python train.py --model="sound classifier" --num_classes=2 --qk_norm=false --moe="soft" --drop_path=0.1 --num_experts=16 --slots_per_expert=1 --patch_size=[16, 4] --layers=8 --width=192 --beta1=0.9 --eps=1e-08
Rows from block 2 of a small sound classifier, named by matrix and row number. Rows with one number belong to one neuron. Each number is 128 + 24 x the weight over its row's rms, rounded and kept within 0 to 255. All counts start at 0. After the name is the row's rms in percent of the matrix's.
After each neuron's rows are labels from the 100 clips, of 14976, where the neuron reaches its highest value: "responds to" is what is common among them; "band" is the frequency band that holds the peak. Only what is clearly more common there than usual is listed. The data: read English sentences (LibriTTS-R).
# fc1: MLP up (model.blocks.2.mlp.fc1.weight, 384x192), inputs 0-191
# fc2: MLP down (model.blocks.2.mlp.fc2.weight, 192x384, transposed), outputs 0-191

fc1.96 195 [159 173 132  96 161 141 124 111 151 173 154 155 156 173 174 128 129  89 128 165 145 117 108 132 143 108 128 151  76 131 138 128  81 111 100 144 137 147 123 137 155 116 114 166 140 135  56  87  91 111  97 153 127  95 108 126  96 141  88 143 148 128 147 157 172  94 149 120 117 129 101 103 140 130 125 122 110 123 117 153 110 147 104 114 137  98 148 122 102 174 126 134 119 140 131 100 147 130 102 143 117 129 157 117 104 143 133 119 130  93 134 146  91  87 156 185 132 136 146 195 132 137 113 143 116 114 137 110 104 148  88 103 174 144 155 144 116 113  86 157 123 112 124 108 118 121 115  97 128 119 140 210 118 149 149 110 125 129 173  94 111 138 141 124 117 163 147 137 139 139 153 133 102 118 135 127 138 144 117 137  69 114 131 123 122 124 137 129 132  94 104  93]
fc2.96 240 [122 133 159 135 126 128  60 129 115 125 157 157 122 125 119 118 133 121 129 129 140 119  95  63 150 162 114 181 157 106 149 144 136 105 105 110 146 114  97 127 105  97 141 128  78 160 122 122  96  89 143 117 151 136 127 147 101 141 131 158 165  91 126 131 143 122 120 127 144  69 137 115 154  87 126 194 134 134 143 135 139 187 137 139 119 148 132 154 178 110 134 132 182 145 126 118 147 133 102 194 100 173 153 162 133  89 113 134  95 130  92 149 115 130 144 137 104 128 107 117 176 141 121 119  95 120 132 132 118 139 101 126 147 136 131 117  76 106 123 130 127 167 128 133 119  81 143 126 113 174 124 130 105 119 128 148 110 140 129  89 142 121 101 186 125 129 113 129 134 164 159  98 118 127 101  85 146 162  93 150 159 120 133 104 101 131 130 161 110 129 129 132]
responds to: voice: male
band: 250 to 500 Hz

fc1.287 120 [151 137 142  92 188 150 103 132 103 153 161 145 107 122 127 126 155  87 134 125 148 114 117  93 107  97 140 152 114  68 141 137 130 110  82 102 150 131  86 120 106  93 117 162 103 167 134 106  90 104 118 115 129 113 111 118 131 137 145 150 142 118 133 113 181  74 117 133 154 101 135 139 131 104 147 147 122 123 124 126 135 167 118 143 132 149 165 173 142 118 140 141 169 144 124 121 115 114 146 189  66 159 159 107 107 130 128 139 127 106 121 166 105  93 129 162 102 135 127 145 153 138 161 105 100 133 127 113 124 142 101  85 153 131 153 107 126  87 111 114 126 140 133 159 104 134 120  96  64 115 130 125 109 134 146 152 112 140 129  97 151 132 103 112 101 141 111 136 143 113 201 101 130 118 119  55 155 132  94 156 144 110 139 117 116 136 139 163 110 137 111 126]
fc2.287 134 [110 133 147 123 131 114  51 128 116 140 152 139 114 121 131 126 127 124 148 140 174 115 106  88 150 153 114 172 142 122 138 146 134 114 108 101 173 129  87 134  91 111 121 120  90 157 116 134 108 100 145 121 162 134 140 140 105 139 124 167 152  80 124 136 154 122 125 131 153 106 128  96 161  82 110 184 152 180 140 134 127 169 134 135 112 144 131 149 174 117 125 117 165 135 114 126 158 128 104 175 103 139 135 150 130  96  64 129  59 121 108 140 111 121 148 131 121 132 108 133 178 145  96 126 108 120 149 125 118 174 106 143 152 139 126 124  65 111 118 135 134 165 131 143 126  99 162 129 126 160 132 119  97 117 124 145 114 173 127 111 142 108  93 173 136 129 129 129 125 176 161  97 112 142  81  98 152 146 100 142 153 119 123 106  94 134 133 169 111 131 123 131]
responds to: voice: male
band: 250 to 500 Hz

fc1.153 093 [ 88 107 127 151  99  96 132 107 108 108 158 129 150 126 133  82 106 171 137 135 107 150 130 110 168 206 108 145 128 167 128 159 125 141 144 161 114 132 145 119 105 154 127 103 131 115 134 143 176 156 104 150 163 126 175 127 132 129 138 153 114 113 135  98  89 157 127 123 152 173 137 113 113 119 156 111 113  98 145 117  99 105 105 152 141  96 108 131 133 131 128  89 117  86 147 141 138 124 101 130 141 136 110 166 157 153 168 152 147 135 103 133 122 144 114 114 130 101 127 124 107 130 122 134 163 151 100 138 114 107 183 148 104 114  88 153 129 108 134 108 140  99 117 120 151 125 126 164 187 145 174 156 165 125  89 109  93  86 145 108 121 158 151 124 172 132 162 122 120 117 110 123 112 161 105 168 131 106 138  94 119 145 134 148 162 134  93  63 138  99 133  95]
fc2.153 081 [144  94 153 171  85 133 119 140 131 106 136 117 121 128 101 167 136 148 150 151 147 100 127 115 151 112 126 146 130 127 159 126 137  92  93 116 178 134 103 136 124  98 107 102 106 144 185 144  85  93 168 124 131 182 161 133 123 121 138 152 147 125 109 125 144 143 101 139 139 118 169 120 176 134 111 182 131 145 140 144 151 172 137 123 106 148 116 132 157 132 110 161 155 174 138 129 151 138  87 162 100 112 143 136 158 106 103 144  85 137 148 122 138 169 126 149 105 129 150 121 145 122 120 142  89 128 170 139 164 161 121 124 136 141 162 116  78 118 156 132 128 185 131 143  92 107 160 125 114 133 141 115 128 119 100 149 146 152  85 100 114 105  71 174 104 112 149 114 117 155 154 105  96  96 109 127 134 135 121 153 159 121 120 108 104 120 148 156  95 108 137 181]
responds to: voice: female
band: 1000 to 2000 Hz

fc1.267 045 [107 102 146 135 114 120 167  89  88 132 162  91 154 131 128 127 110 143 139 171 124 109 148 142 177 166  92 147 114 127 123 102  86 102 148  97 127 142  99 104  92 123 135 108 133 102 150 139 114 160  92 154 126 108 107 107 140 119 125 104 159  97 104 102 113 134 149 150 157 147 101 150 123 110 144 109 107  61 139  94 127 132 102 116 125 105 135 115 133 106 174  86 134  81 159 147 102 132 123 141  82 105 126 144 108 114 139 158 126 139 138 155  85 128 145 129 136 108 158 155  82 122 104 128 142 133 110 174 119  73 135 126 108 138 118  85 113  94 111 120 132 115 132 138 167 108 137 116  88  92  78 152 136 129 123 105 118  61 114 116 151 145  82 142 134 143 129 150 101 155 135 138 104 113  95  95 167 137  89 109 121 146  93 109 139 113 140  97 137 140 119  98]
fc2.267 033 [132 150 129 136 155 172 155 169 140 181 147 161 144 174 116 112 110  83 123 142 183 143 158 105 112 121 168 129 138 152 146 134 157 145  82 113 128 129 139 116  95 118  92 134 136 164 130 115 151 122 126 127 141  85  80 110 127  67 117 160 118 146 137  94 155  94 142 122 122 126 106 129 126 164 112 150 122 150 137 128 171  98 127 149 140  94 147 156  97 133  96 174  87 151 111 109 148  95 130 171 106 130 149  84 122 170 118 105 142  89 159 105 114 120 138 103 143 165 135 132 122  76 163 129 119 137 129 145 129 187 129 132  93 142 134 130 140 134 102 132  94 149 143 118 137 122 142 123 158  87 135 116 153 162 141 149 143 178 104 122  95 134 125 106  94 108 122 137 107 109 136 165 128 143 174 148  81 153 110 143 139 139 133 165 127 154 133 119 113 143 126 142]
responds to: voice: female
band: 250 to 500 Hz

fc1.146 065 [ 95 146  98 158  86  87 133 116 122 109 134 137 116 143 115 137 137 140 157 117  78 129 110 126 184 205 106 119 160 145 107 149  97 121 185 120  80 137 142 126 107 166 147 136 155 114  94 119 160 142 125 151 174 144 134 154 126 119 131 126 103 136 160 142 128 131 122 138 160 162 145 122 117 103 125 110  82  80 151 105 121 117 109 128 159 125 104  83 134 105 128 107  99 107 147 136 130 124 140 110 164 114  87 187 142 122 139 164 135 105 151 100 136 148 145 110 129 111 116 154 123 142 110  96 151 137  81 147 137  61 144 145 115 114 138 117 121  97 120 113 119  93 111 103 134 134 128 124 180 133 120 164 141 104 102 124 132  52 117 116 142 142 154 119 145 114 150 143 140 141 103 146 133 180  93 151 119 140 148 108 111 142 115 171 139 143 127 123 118 113 115  91]
fc2.146 047 [132  91 151 133  87 151 110 134 112 109 135 142 141 125 130 127 128 146 114 110 153 123 159 133 148  97 125 149 122 137 136 137 133 111 128  91 186 143 102 165 114 135 134  90 110 150 187 140 133  84 163 124 146 159 134 146 147 140 146 122 142 158 102 108 133 154  98 146 106 111 121 147 149 127  70 158 132 144 161 114 157 164 132 114  80 162 133 150 132 113  97 149 142 147 137 161 134 128 106 160 115 100 153 137 162 117  91 157 133 107 141 128 107 166  90 133  94 112 113 144 109 125 116 138  93 121 160 175 145 145 112 121 145 140 132 112 109 103 160 112 124 145 104 148  98 122 196 154 107 120 162 119  99 126 121 153 107 187  92  94 115  57  87 172 126 108 110  96 127 126 160 109 134  83 112  99 149 152  90 136 144 130 151 141 116 105 132 153 110 119 163 138]
responds to: voice: female
band: 1000 to 2000 Hz

fc1.158 254 [119 141 124 126 125 130 156 122 158 140  86 112 148 134 164 155 129 110 142 132  98 103  95 133 159 133 150  87 149 150 115  87 133 127 191 132 108 126 169 126 127 188 144 133 155  96 117 171 152 198 151 152 111 107 107 115 156 129 126  90  94 151 132 110  69 147 125 134 145 153 104 124 134 152 154 111 127 135  72 133 130 111 123 141 141 127 124  94 126 155 111 132  57 106 121 116 111 150 125  72 140  96  68  92 104 110 124 103 125 139 156 100 155 120 112 125 137 143 138 130 104 115 112 130 151 120 116 105 130 122 146 140 112 113 148 109 165 167 109 156 126 113  98 137 158 156 145 137 130 129 121 119 159 140 130  80 146 122 150 155 120 132 127 100 166 136 160 143  81 149  81 128 111 138 163 147 156 121 143  91 135 135 150 123 152 137 120 100 164 133  77 129]
fc2.158 200 [108 125 103 108 134 123 138 143 142 145 126 135 117 141 140 125  99 107 129 115 113 152 155 148 112 124 151 117 113 158 120 122 147 155 151 134 105 122 174 198 154 179 131 133 148 123 114 132 124 150 152 113 123 113 105 130 110 113 134  68 115 108 112 140  93 119 135 116 134 130  72 100 133 175 121 149 136 158 122 107 130 109 147 137 162 146 145 101 143 114 105 143 101 106 157 155 171 123 110 103 156 117 129 118 103  99  93  97  88 126 159 110 200 113 109  92 135 115 119  97 112 121  73 172 144 135 133 106 149  89 133 131  78 127 106 164 134 141 105 141 121 118 114 109 135 103 156 184 166  92 142 126 135 131 145 106  99 119 142 153  97 133 184 134 128 137 144 101 109 172  80 141 123 143 169 182 121 144 148 115 139 135 174 146 133 170 131 103 149 117 131 155]
responds to: voice: male
band: 1000 to 2000 Hz

fc1.75 071 [174 176 142 144 139 108 124  84 134 148 144 142 120 114 135 128 154 106 129 164 111 127 127 122 145 106 129 105 124 129 100 165  90 154 142 121 120 127 165 101 105 100 119 146 137 138  25 117 111 115  88 159 141 108 124 131 144 163  92 161 130 103 160 173 123 123 125 124 134 144 110 146  97 130 140 131  59  74 124 139 127 127 120 121 154 148 120  93 142 157 145 122 130 124 132 123 107 143 153 115 139 131 116 153 104 137 153 139 117 106 109 141  96 103 188 143 129 123 140 200 141 138 139  93 110 130 102 116 122 129  99 109 161 132 141 136 115 146  95 134 163  78 122 150 115 129 122  67 115 130 151 194 117  99 120 135 102 115 173 111 134 157 103 123 126 121 120 164 158 101 134 117 106 120  96 118 126 111 110 126 106 112 116 125 122  65 103 136 104 139 129 141]
fc2.75 086 [118 140 138 126 156 123  29 157 140 132 139 141 125 130 131 126 144  94 115 123 133 138  91  72 151 164 143 180 180 124 162 127 157 123 110 114 137 103 113 128 107 114 125 127  76 167 117 124 103  90 146 129 130 133 116 136 108 143 132 137 156  80 116 124 134 117 130 109 138 101 109 104 171 120 152 187 160 141 151 123 136 196 156 132 112 130 176 155 163 112 136 124 171 149 108 135 155 142  95 173 112 161 133 146 110 112  83 115  87 135 100 134 136 108 132 139 111 135 127 114 186 129 118 149 106 130 145  92 140 160  90 141 138 120 128 139  81 124 102 129 132 160 135 115 123  85 144 131 135 146 136 126 108 150 158 143 106 158 147  99 129 116 100 177 132 146 118 127 122 159 134  93  98 121 104  94 141 167 106 155 134 132 132 101 112 142 133 153 119 128 119 147]
responds to: voice: male
band: 250 to 500 Hz