Rows from block 2 of a small sound classifier, named by matrix and row number. Rows with one number belong to one neuron. Each number is 500 + 25 x the weight over its row's rms, rounded and kept within 0 to 999. All counts start at 0. Numbers have three digits each.
Before each neuron's rows are labels from the 100 clips, of 14976, where the neuron reaches its highest value: "top examples" is what is common among them. Only what is clearly more common there than usual is listed. The data: read English sentences (LibriTTS-R). In brackets: how many of the 100.
# fc1: MLP up (model.blocks.2.mlp.fc1.weight, 384x192), inputs 0-191
# fc2: MLP down (model.blocks.2.mlp.fc2.weight, 192x384, transposed), outputs 0-191

top examples: voice: male (85)
fc1.170:437512477485480472509471518502459488506512558494509523530502475485440545543516533505495507514491493503530527472494536522513502481492522460459482512542522528470484494480505510480500489514533478487504519505504557495481517517498502473488458503450481472503543489498475492512481516460495495492500517464481525472433517495529533465499499511499498527485470492485518490500514462517532482507519481494509538515484516491531507476492465464504497502490518510540487536501541524510462514487543544473533528470520521563527462524490493466493527538507492495457461519514528524502490471515484454441
fc2.170:506527532505561505512526511525502515491506512447537440499510485501528503481501522517472472480547475466506465522502431496492461489481499534483527480464506519523505473503516496501539523476529528490431478492474507472530470465522528525498541482531525486530516479518526492480510474492490463517487526501540469541535536454490438489536484448511479453517544493512495491517531513468465483498489513509454468521524526520511483458468510501497530511492479469471503484517492497508501511495498456517501494481503520507500509457550505515523492465524502487553494486507504497478482496508489480466

top examples: voice: male (92)
fc1.258:521498469484525474505525496490503508497503504458499477481489503527474492534479524500517491468482516469477490506509486478458484487495480530527491493526492479470514509466482504526490533515492441455489499506557504504482484496524498482506490487487506490486510510523545552498526492530496517523482533492540464501513505483529486470510525474512510491417499460487474466450495516509519516492488524467541471462491504493491438491468513522531545478539507523488509498469561460515484468511500494484478513476475488531514475458545432484472534489505528496451499516489572528529482452497503506500
fc2.258:476498518516492483469483500507529481509502501519478488542510532526493503546517509533507515487505500494520495539512497533505499486511466514481519502514544493504496501512463521494493510463505511521497511494535513485456514498482572525537491492494522512538503501485459543501505504519489491542578529480501497456483503499490433481422501484508502516508505524508522489552474450520517500546503534495524513495501489516428505490513483534480491522471549506517508510478484453503497509547514509485484468543530491537497494560497472481526471501520518520477540520501519465510489544495484533565

top examples: voice: male (100)
fc1.212:516511498483539491477481512533531542511523520498516464487495506503450474505465479529478518479505450467472498514527470492536472456558520470500459490494463512498465476496490522485511509486536481537461526510500493499462495467526495464493480532441531467491497498538484473508533502497512489457486472517495474490531451491538507518504473515542499483499525509519511501530517486526483510494494465515465495529515514517509484502509483505489459503510491451483511530565537519529518503483508496506537494450506518523512499530550481507524516489556491464512436466482517484508487491517473453449
fc2.212:490504497508470515437508499505510507493515496478505493527514529492477476526551495540501481484506520498509478556465464518501480516504446513486483470467521484532515518496479527514522517454507505505495506506531476510460515434501571518507525486492558504498478526485501532501526498524509490503493509461550455523497515525492453529443507492531503498521513491472470472555517465476471497516503477533460494528483507486464496490507478532511519490475544488484513499480480488479513485544484467487487446541530484483485495551527481486532444441510521471497513484483484467488482529496482505506

top examples: voice: male (88)
fc1.237:499504478503499504544494513531455470498499542524518477515512470484479503535517512445533515465471502496570474480489514478488539496508522485479545516577532503487481469469537507493466485527507472429536506504510522468524488511532468491496461492513478499501503512482475520523494505451465497518470533500454504471448479467488510471497511519480521502475503509507523519460478488485531496485490508479522511488473523475526541468512508471497515541525539517495505474475533501499464523505518542489503497444539495532517454503450501487493521499543484504469507526518503508491503482525499442500
fc2.237:473503496468505498508518489527486513485506494482477475514481480532543511490504509483482514504497523535526512458503568567513546513504494488470520493521507492504460469501491487525453483496493494464495493479519504443503488531500527504544483495501470526500553509507483517494482509487494534528549509497475533482500492459465466484486507508493568484490446527480492461475494491514524504505468517458511519447500484513529505484488479490497492513485525572550479521508488488526493471483512546489519569503492513511485473538443513503526551556476515514486523490539516529528504480519487508524

top examples: voice: female (92)
fc1.324:482513487511456452538483516504504479533521497461496525486506457545509501524607499528479512496541511512542518474516507509492501505494519503474504510482484495535491500515500488480524470505508518517531494483507550497481481485519511485451523507485492471537537494463455512512522498458486504541529497496520539492475595549498537524508487493482491514473505497471516490499489497525535513502546515469560513470452467534469462515476473486495478546487498503554491533523489484469487485457517502497496501505540498512513503488477475478521489517479517519473506485508537525510469490491496515502
fc2.324:521463516529453535467529485506496518491514452508527561517526532506511506504488477523524507488521513505463483555486450492477497511477472547564492483459508513522574523507504507512494521478479519492540481520529484539496507463493557526508526505511539540524479506484505540504484489523506521491485518503534454524495507548517461517477514479495504557499508490519488503511487514481447499521554485507486488513503509486456478533499503538501539473464523502501489496505473482469524503536457458478459480535490501480501475501536464501484474471507488480530498470501490485520509519498491512545

top examples: voice: male (87)
fc1.218:497534502507470480538465505494495507510524583501493493492517450468499485502517493502549516478472518501563500469495560494511551502514514491484499516520518486493458487446532517481504495534503461441531541513487536460505492500517466480489449508515503516527539488474461495516528512488484481475456499505462518468416489495529514483512510532484510534478500520519532510486487468496519522480507512484510505491516521462553536486500516463520504514493528505503516486481539488461457512506538523485520481480540496516519502493461519495481473524524498481472493490532509513512487470509466464474
fc2.218:508546499487550494496500507545513514495523518519531432526484458522535532495528526481528476490510522487513493440530474500504534516488458472448528458524513478514458460489494498477523501514485470506443518486532494449487476500522513506488479502506493493536523499526487524506504488473531526476502530502480470518469525480476558478514511471494504452479532546488526479526466506486525532463453511443518492501512516483516466481457527482500479488470534485498517494499504509517526513458511519536514525511516544520504522470462495507487487501531492515472473509455513500523518510528468538483

top examples: voice: female (93)
fc1.220:483528491515496496465497477464482463488530468497538500530506489509516522482520471503474472514504446476503497493483459457499513482490506483442481465465495467539505510518494496475573479510528516501509488528519525547551467468465518448421506547528513481514523474480492476492529462491489490497495483512503507480475557498524555527484478473532468497527531509481478523464503534447502513456478498518487515515520477484508474490499491487526528485488468438459508505522497475482499508484534545499517496522495526479513542491479491495486508465489530499479482500494480465514480491478471502488
fc2.220:498488467468541519515491509549501467513486540527538462526537531463484524485462520465477526508511449527476479536491504505531487529479498503494480500483488526498455468484530471478508478538489490478479504483474498512536498470538466493501497522494473487522532480526481463530482472517528466522454503500477496483523510473533503510504519530506506447496546483510502531471518492472502511508456488487463466526498518523518480451466506494534502531546464477465461529487532516535521513541552510505491535451504545469528515472542516531506513490529484483526464498508489486475500488503468472493

top examples: voice: male (80)
fc1.300:509506522460520515475533459516547532481485488484514484497490523490502450462451511538481474524530529467433509519494524508493455483519471546520476498471483486472484471508516482509493535467483487527467485478497482496491503499520514507527491506510540513479473516547575510515495516561521483476474490515544476545544468465514480487528483481528524467486485458501487482525494534516464508499477476521478466506520491496507474489505525533484516460489521499451503501500509509533543480533490460550480491529463518477488518468550490499458503495497507466537522483499479526498512510489497518521
fc2.300:497498536508500490438490515508521495491495507528492498536500534500477480536517493545521515507499502497499476536496493519485499500504471500495505468492550499516506502517475522490517501463486516512505499510532498506458526486488582541560502503489537511510495517498494533489495498521502502520554526471520481481503514494464429509413493483503486506526498500497500498558503448519488495549508506530488530515500498492417501493513488533474514501465542503508535510492478470507493499543509492490480448552514505532489488553503470459519449496519527497495537519490485462514499535483498508545

top examples: voice: male (86)
fc1.197:554529488506514502501464484516491476524494481503508492519554504505507506493491480437510494498517433518495515474480475483480462495524483517413485482499476509528488502495494524451540479490510529521505504511491503491557490484499474436478484520506502470493534492494493498514517478520491511509493521520511474516509508476512528499496498496531452479546517510499516565503512514463488497503502488485496481539495512480481468487481561454535521515502516433475505501553442478487517491496537512533542471495503508479503537486500508497502450491495470511504510513487497489401496502472500516502
fc2.197:482518503481525504431509509512513534485491515505508441483466502509476446519530503570554491536505535489495480513491498496478481503516465516474508470455516490494494472522494509522507528470474484496452507491517482487476546508517568519519525496511554515505497512605537540498500522519522492515493521481533473563524504478479479470484494477504509486512495471506495488543507490511490495511446495504462499490514495505476498480514485544504501482456530516489536478492497527570508497511521464490481503548507529507491494518517474484488501474515532468519508498524479465518513516497493499526

top examples: voice: male (84)
fc1.39:476497534481516497513490517514502472522482553533530504492479440499476510483505506508491547481480511512548533486521540511529548506502537471494509514496535517497486470484520501460483466489529463478514532538487507500523522501484507505504445500470512520509524493462464473513512469465458477511450490516470531499429468489537495463477532486481511513496467490496501481497517502503510490507471531462529523489512492478526540506532529500481496531488522535523533504475536497471463507461555506522532489472555479518494458466467504521519495541516459534481490480484486534490503455532484512478
fc2.39:484516527478528463471526489516536480495461523535504459503506457512515491541543478515496503490514507524518486506525472495506480518547447472486528479502534483524458448510486521509471499510535467481507526496502538487510513485475510521480483525493540522551537511531457520490516459521514515487500489464495506506482512470506491469484458495509506483503496493516490528516528450480501468487449503436503511468531497496485511443508533544468529528503573506549502530509521475514515527483512466477505493542535494551500484502510487489531463464536505508470511513450496469477482497487505486510

top examples: voice: male (97)
fc1.199:546538507499529501503459486513515508533514514484511485495545480484472495515501495493485490489523421506490503466491506478493475486506486517392465492498492515512466512507495538452549486476537536502488514499477495474510506490512485446478492499477480492503535520496482490535521500501493530480473507523515491531499503478527541503489475496515476474554510518505523560499524525485505485490501500508497467516521499514472499461509524463501526484502499414512505503607493487498494489491552498532522468510500520508538506479495521488500487527501466498496487491483481512433491498479501502483
fc2.199:482504519485519495408508494509527537488513511498506472470468512509470442519544505574545501534496530492490494530485495516476477502495472532485488473460531484508492499529485513509517540461482488505476488493512457491472535491512558521519520485506546515506496515573515541487485511533511499505509504476549468540528511496475471475464494470509511494519507471507494482556506472508471495500473503520463497487515480500468478486517497540484493490441533506504548499505492515532504493506510453485486485568506520492492501532528470470503491470523529454509525503512476471518510510488496502526

top examples: voice: male (94)
fc1.302:532504512484513477482486468519518471488507483491514476485526504478496480489503486448523491498548449511513487496468505482506504474526484518396480500496490494520487487509510519416577491474526538508511490508500509507558512493506509428448501530513513475491516505509501496509536488507487494504487522528487482529484508488515545519472489498506440467527514496493514548493510519484489494484508506481502459559489527495505518482513521445533525493480502432471517513525489477516511493502543524516523458504515493507527537476485516510491458480521481486492518516509489489442475495498525517516
fc2.302:487514499474537493412506483522533514508491532483514473480483502512473455511546527563533483522516538474505486517496481513483502504512454519488487488484519503518500481521491536497520528471482499512468497488506471485479560492519549532531507493516542510492503525576534530516498521528508485488493519462553458542510519472462474474481475480513516476493497494525508481532513461493480495507453498524480491506515493492460504479529506525510485471456533511495523501506482523569502477522533459494504494562492528486501514527523483489514498470517515438513519504511483466511495521507510504535

top examples: voice: male (92)
fc1.24:512510535468536504482507471506531527484473530482520476491486516510475452481489508546507446506519533477462489506494486490465449492505441548511476460470476496490489479492503523518536528494513472555480504502526485486515482502512508494501494520494533496505493514516551532493541485537495501492454491518538451532540489468536484485514481472538494476485528468495488493525498527491476497493485493513500435513512495490498448475481534521520553487483504484456491488495513505528518474526509466530508484498467517465509509483591460493474500450489513464517521509490472515498510542476527515501
fc2.24:483502535496508497434483491500516496494500500525498493532499529506481484519537494560506498495517498492496483544498459510492490498501454519486512467481539495527498510505475512504529503451482516530494493498524492496465526470481566540534510500492549508509498502499498537486510493525504492506537523467538470503503510506467417498428492484517465495519510489501506506549521460506473493546509509522485510524498491479435487488511499544470520509460533508507542508504485463496511493552500489499497457554520497522495490554524449472517443471521508486510531509489493468498493550489490513528

top examples: voice: male (99)
fc1.173:499516515443573502471519501533515538494487489495507457480491515482496445487431519532482468528499521471449485520518468499509459485531490540512523484486511483470493458496487497498490530481484478539436502486496472487488503505515519512522497493527530505497484521562565515499504529553526471496508496503532482505525458464504482482508493492532503454471499456519493480509492509517462506514458505518458473500523493474521485473503490514483515458487498478426498502488498508548518489518490465526476499510455517477483497481554474501472505449504499480528520483499475509500518524486498504498
fc2.173:492498536504501489431495504503522509498504507520498491518506542497477475533531487550521503514504494494497480544504481527485494508493468516489497474486529493526496498510463513494524511457482513510508499502525488500456526485475592545562511507498546513512494516507493535489496502519510482514558523476529482504507515497460426498428493484518490507523512504498492498566505457502485489539494510540491527512510502492419491489511493537482508503470529502504531506499480466508495500552505489488485455552512507513497482558507466464513463493517527501508532516491476475507494545487490514535

top examples: voice: male (89)
fc1.355:479513502497505489537502531512456485509508546519504481514501480474476516519513516453509524491460505506555516484491546502503556490501518469486529529563527520463478478489516490486456470518513479437524506500508531477497505527516472505511451501484491492520516498495475497526500498422473499478479518509439514462412466482492506468489518519480523497484487523522504503476480471507522489489484512486514517467497512494546553484523510490476501528526519518520509500495530511503448522500529533479505500470538505534505441516446498502507519525522484522467500506514504532506481457522499457492
fc2.355:487508470481509493506507509523492504488502508495482485500487491531525518497506522481486544479486516520524515482511555566523545501513528483478507513548511479492483471498477501522447479482490499453492499494525507457477487547482514515536494480497464506508518504515460505488477518470485520526560502481466527477490482478470468469464505527470574477479457528503495473475471455526538511511473513463513514443502465540512510478520498490494481510478527550534470495502509488522489481504512527463511565493509506508492484556449517481505538547500505528475509505533513501542501460522489509534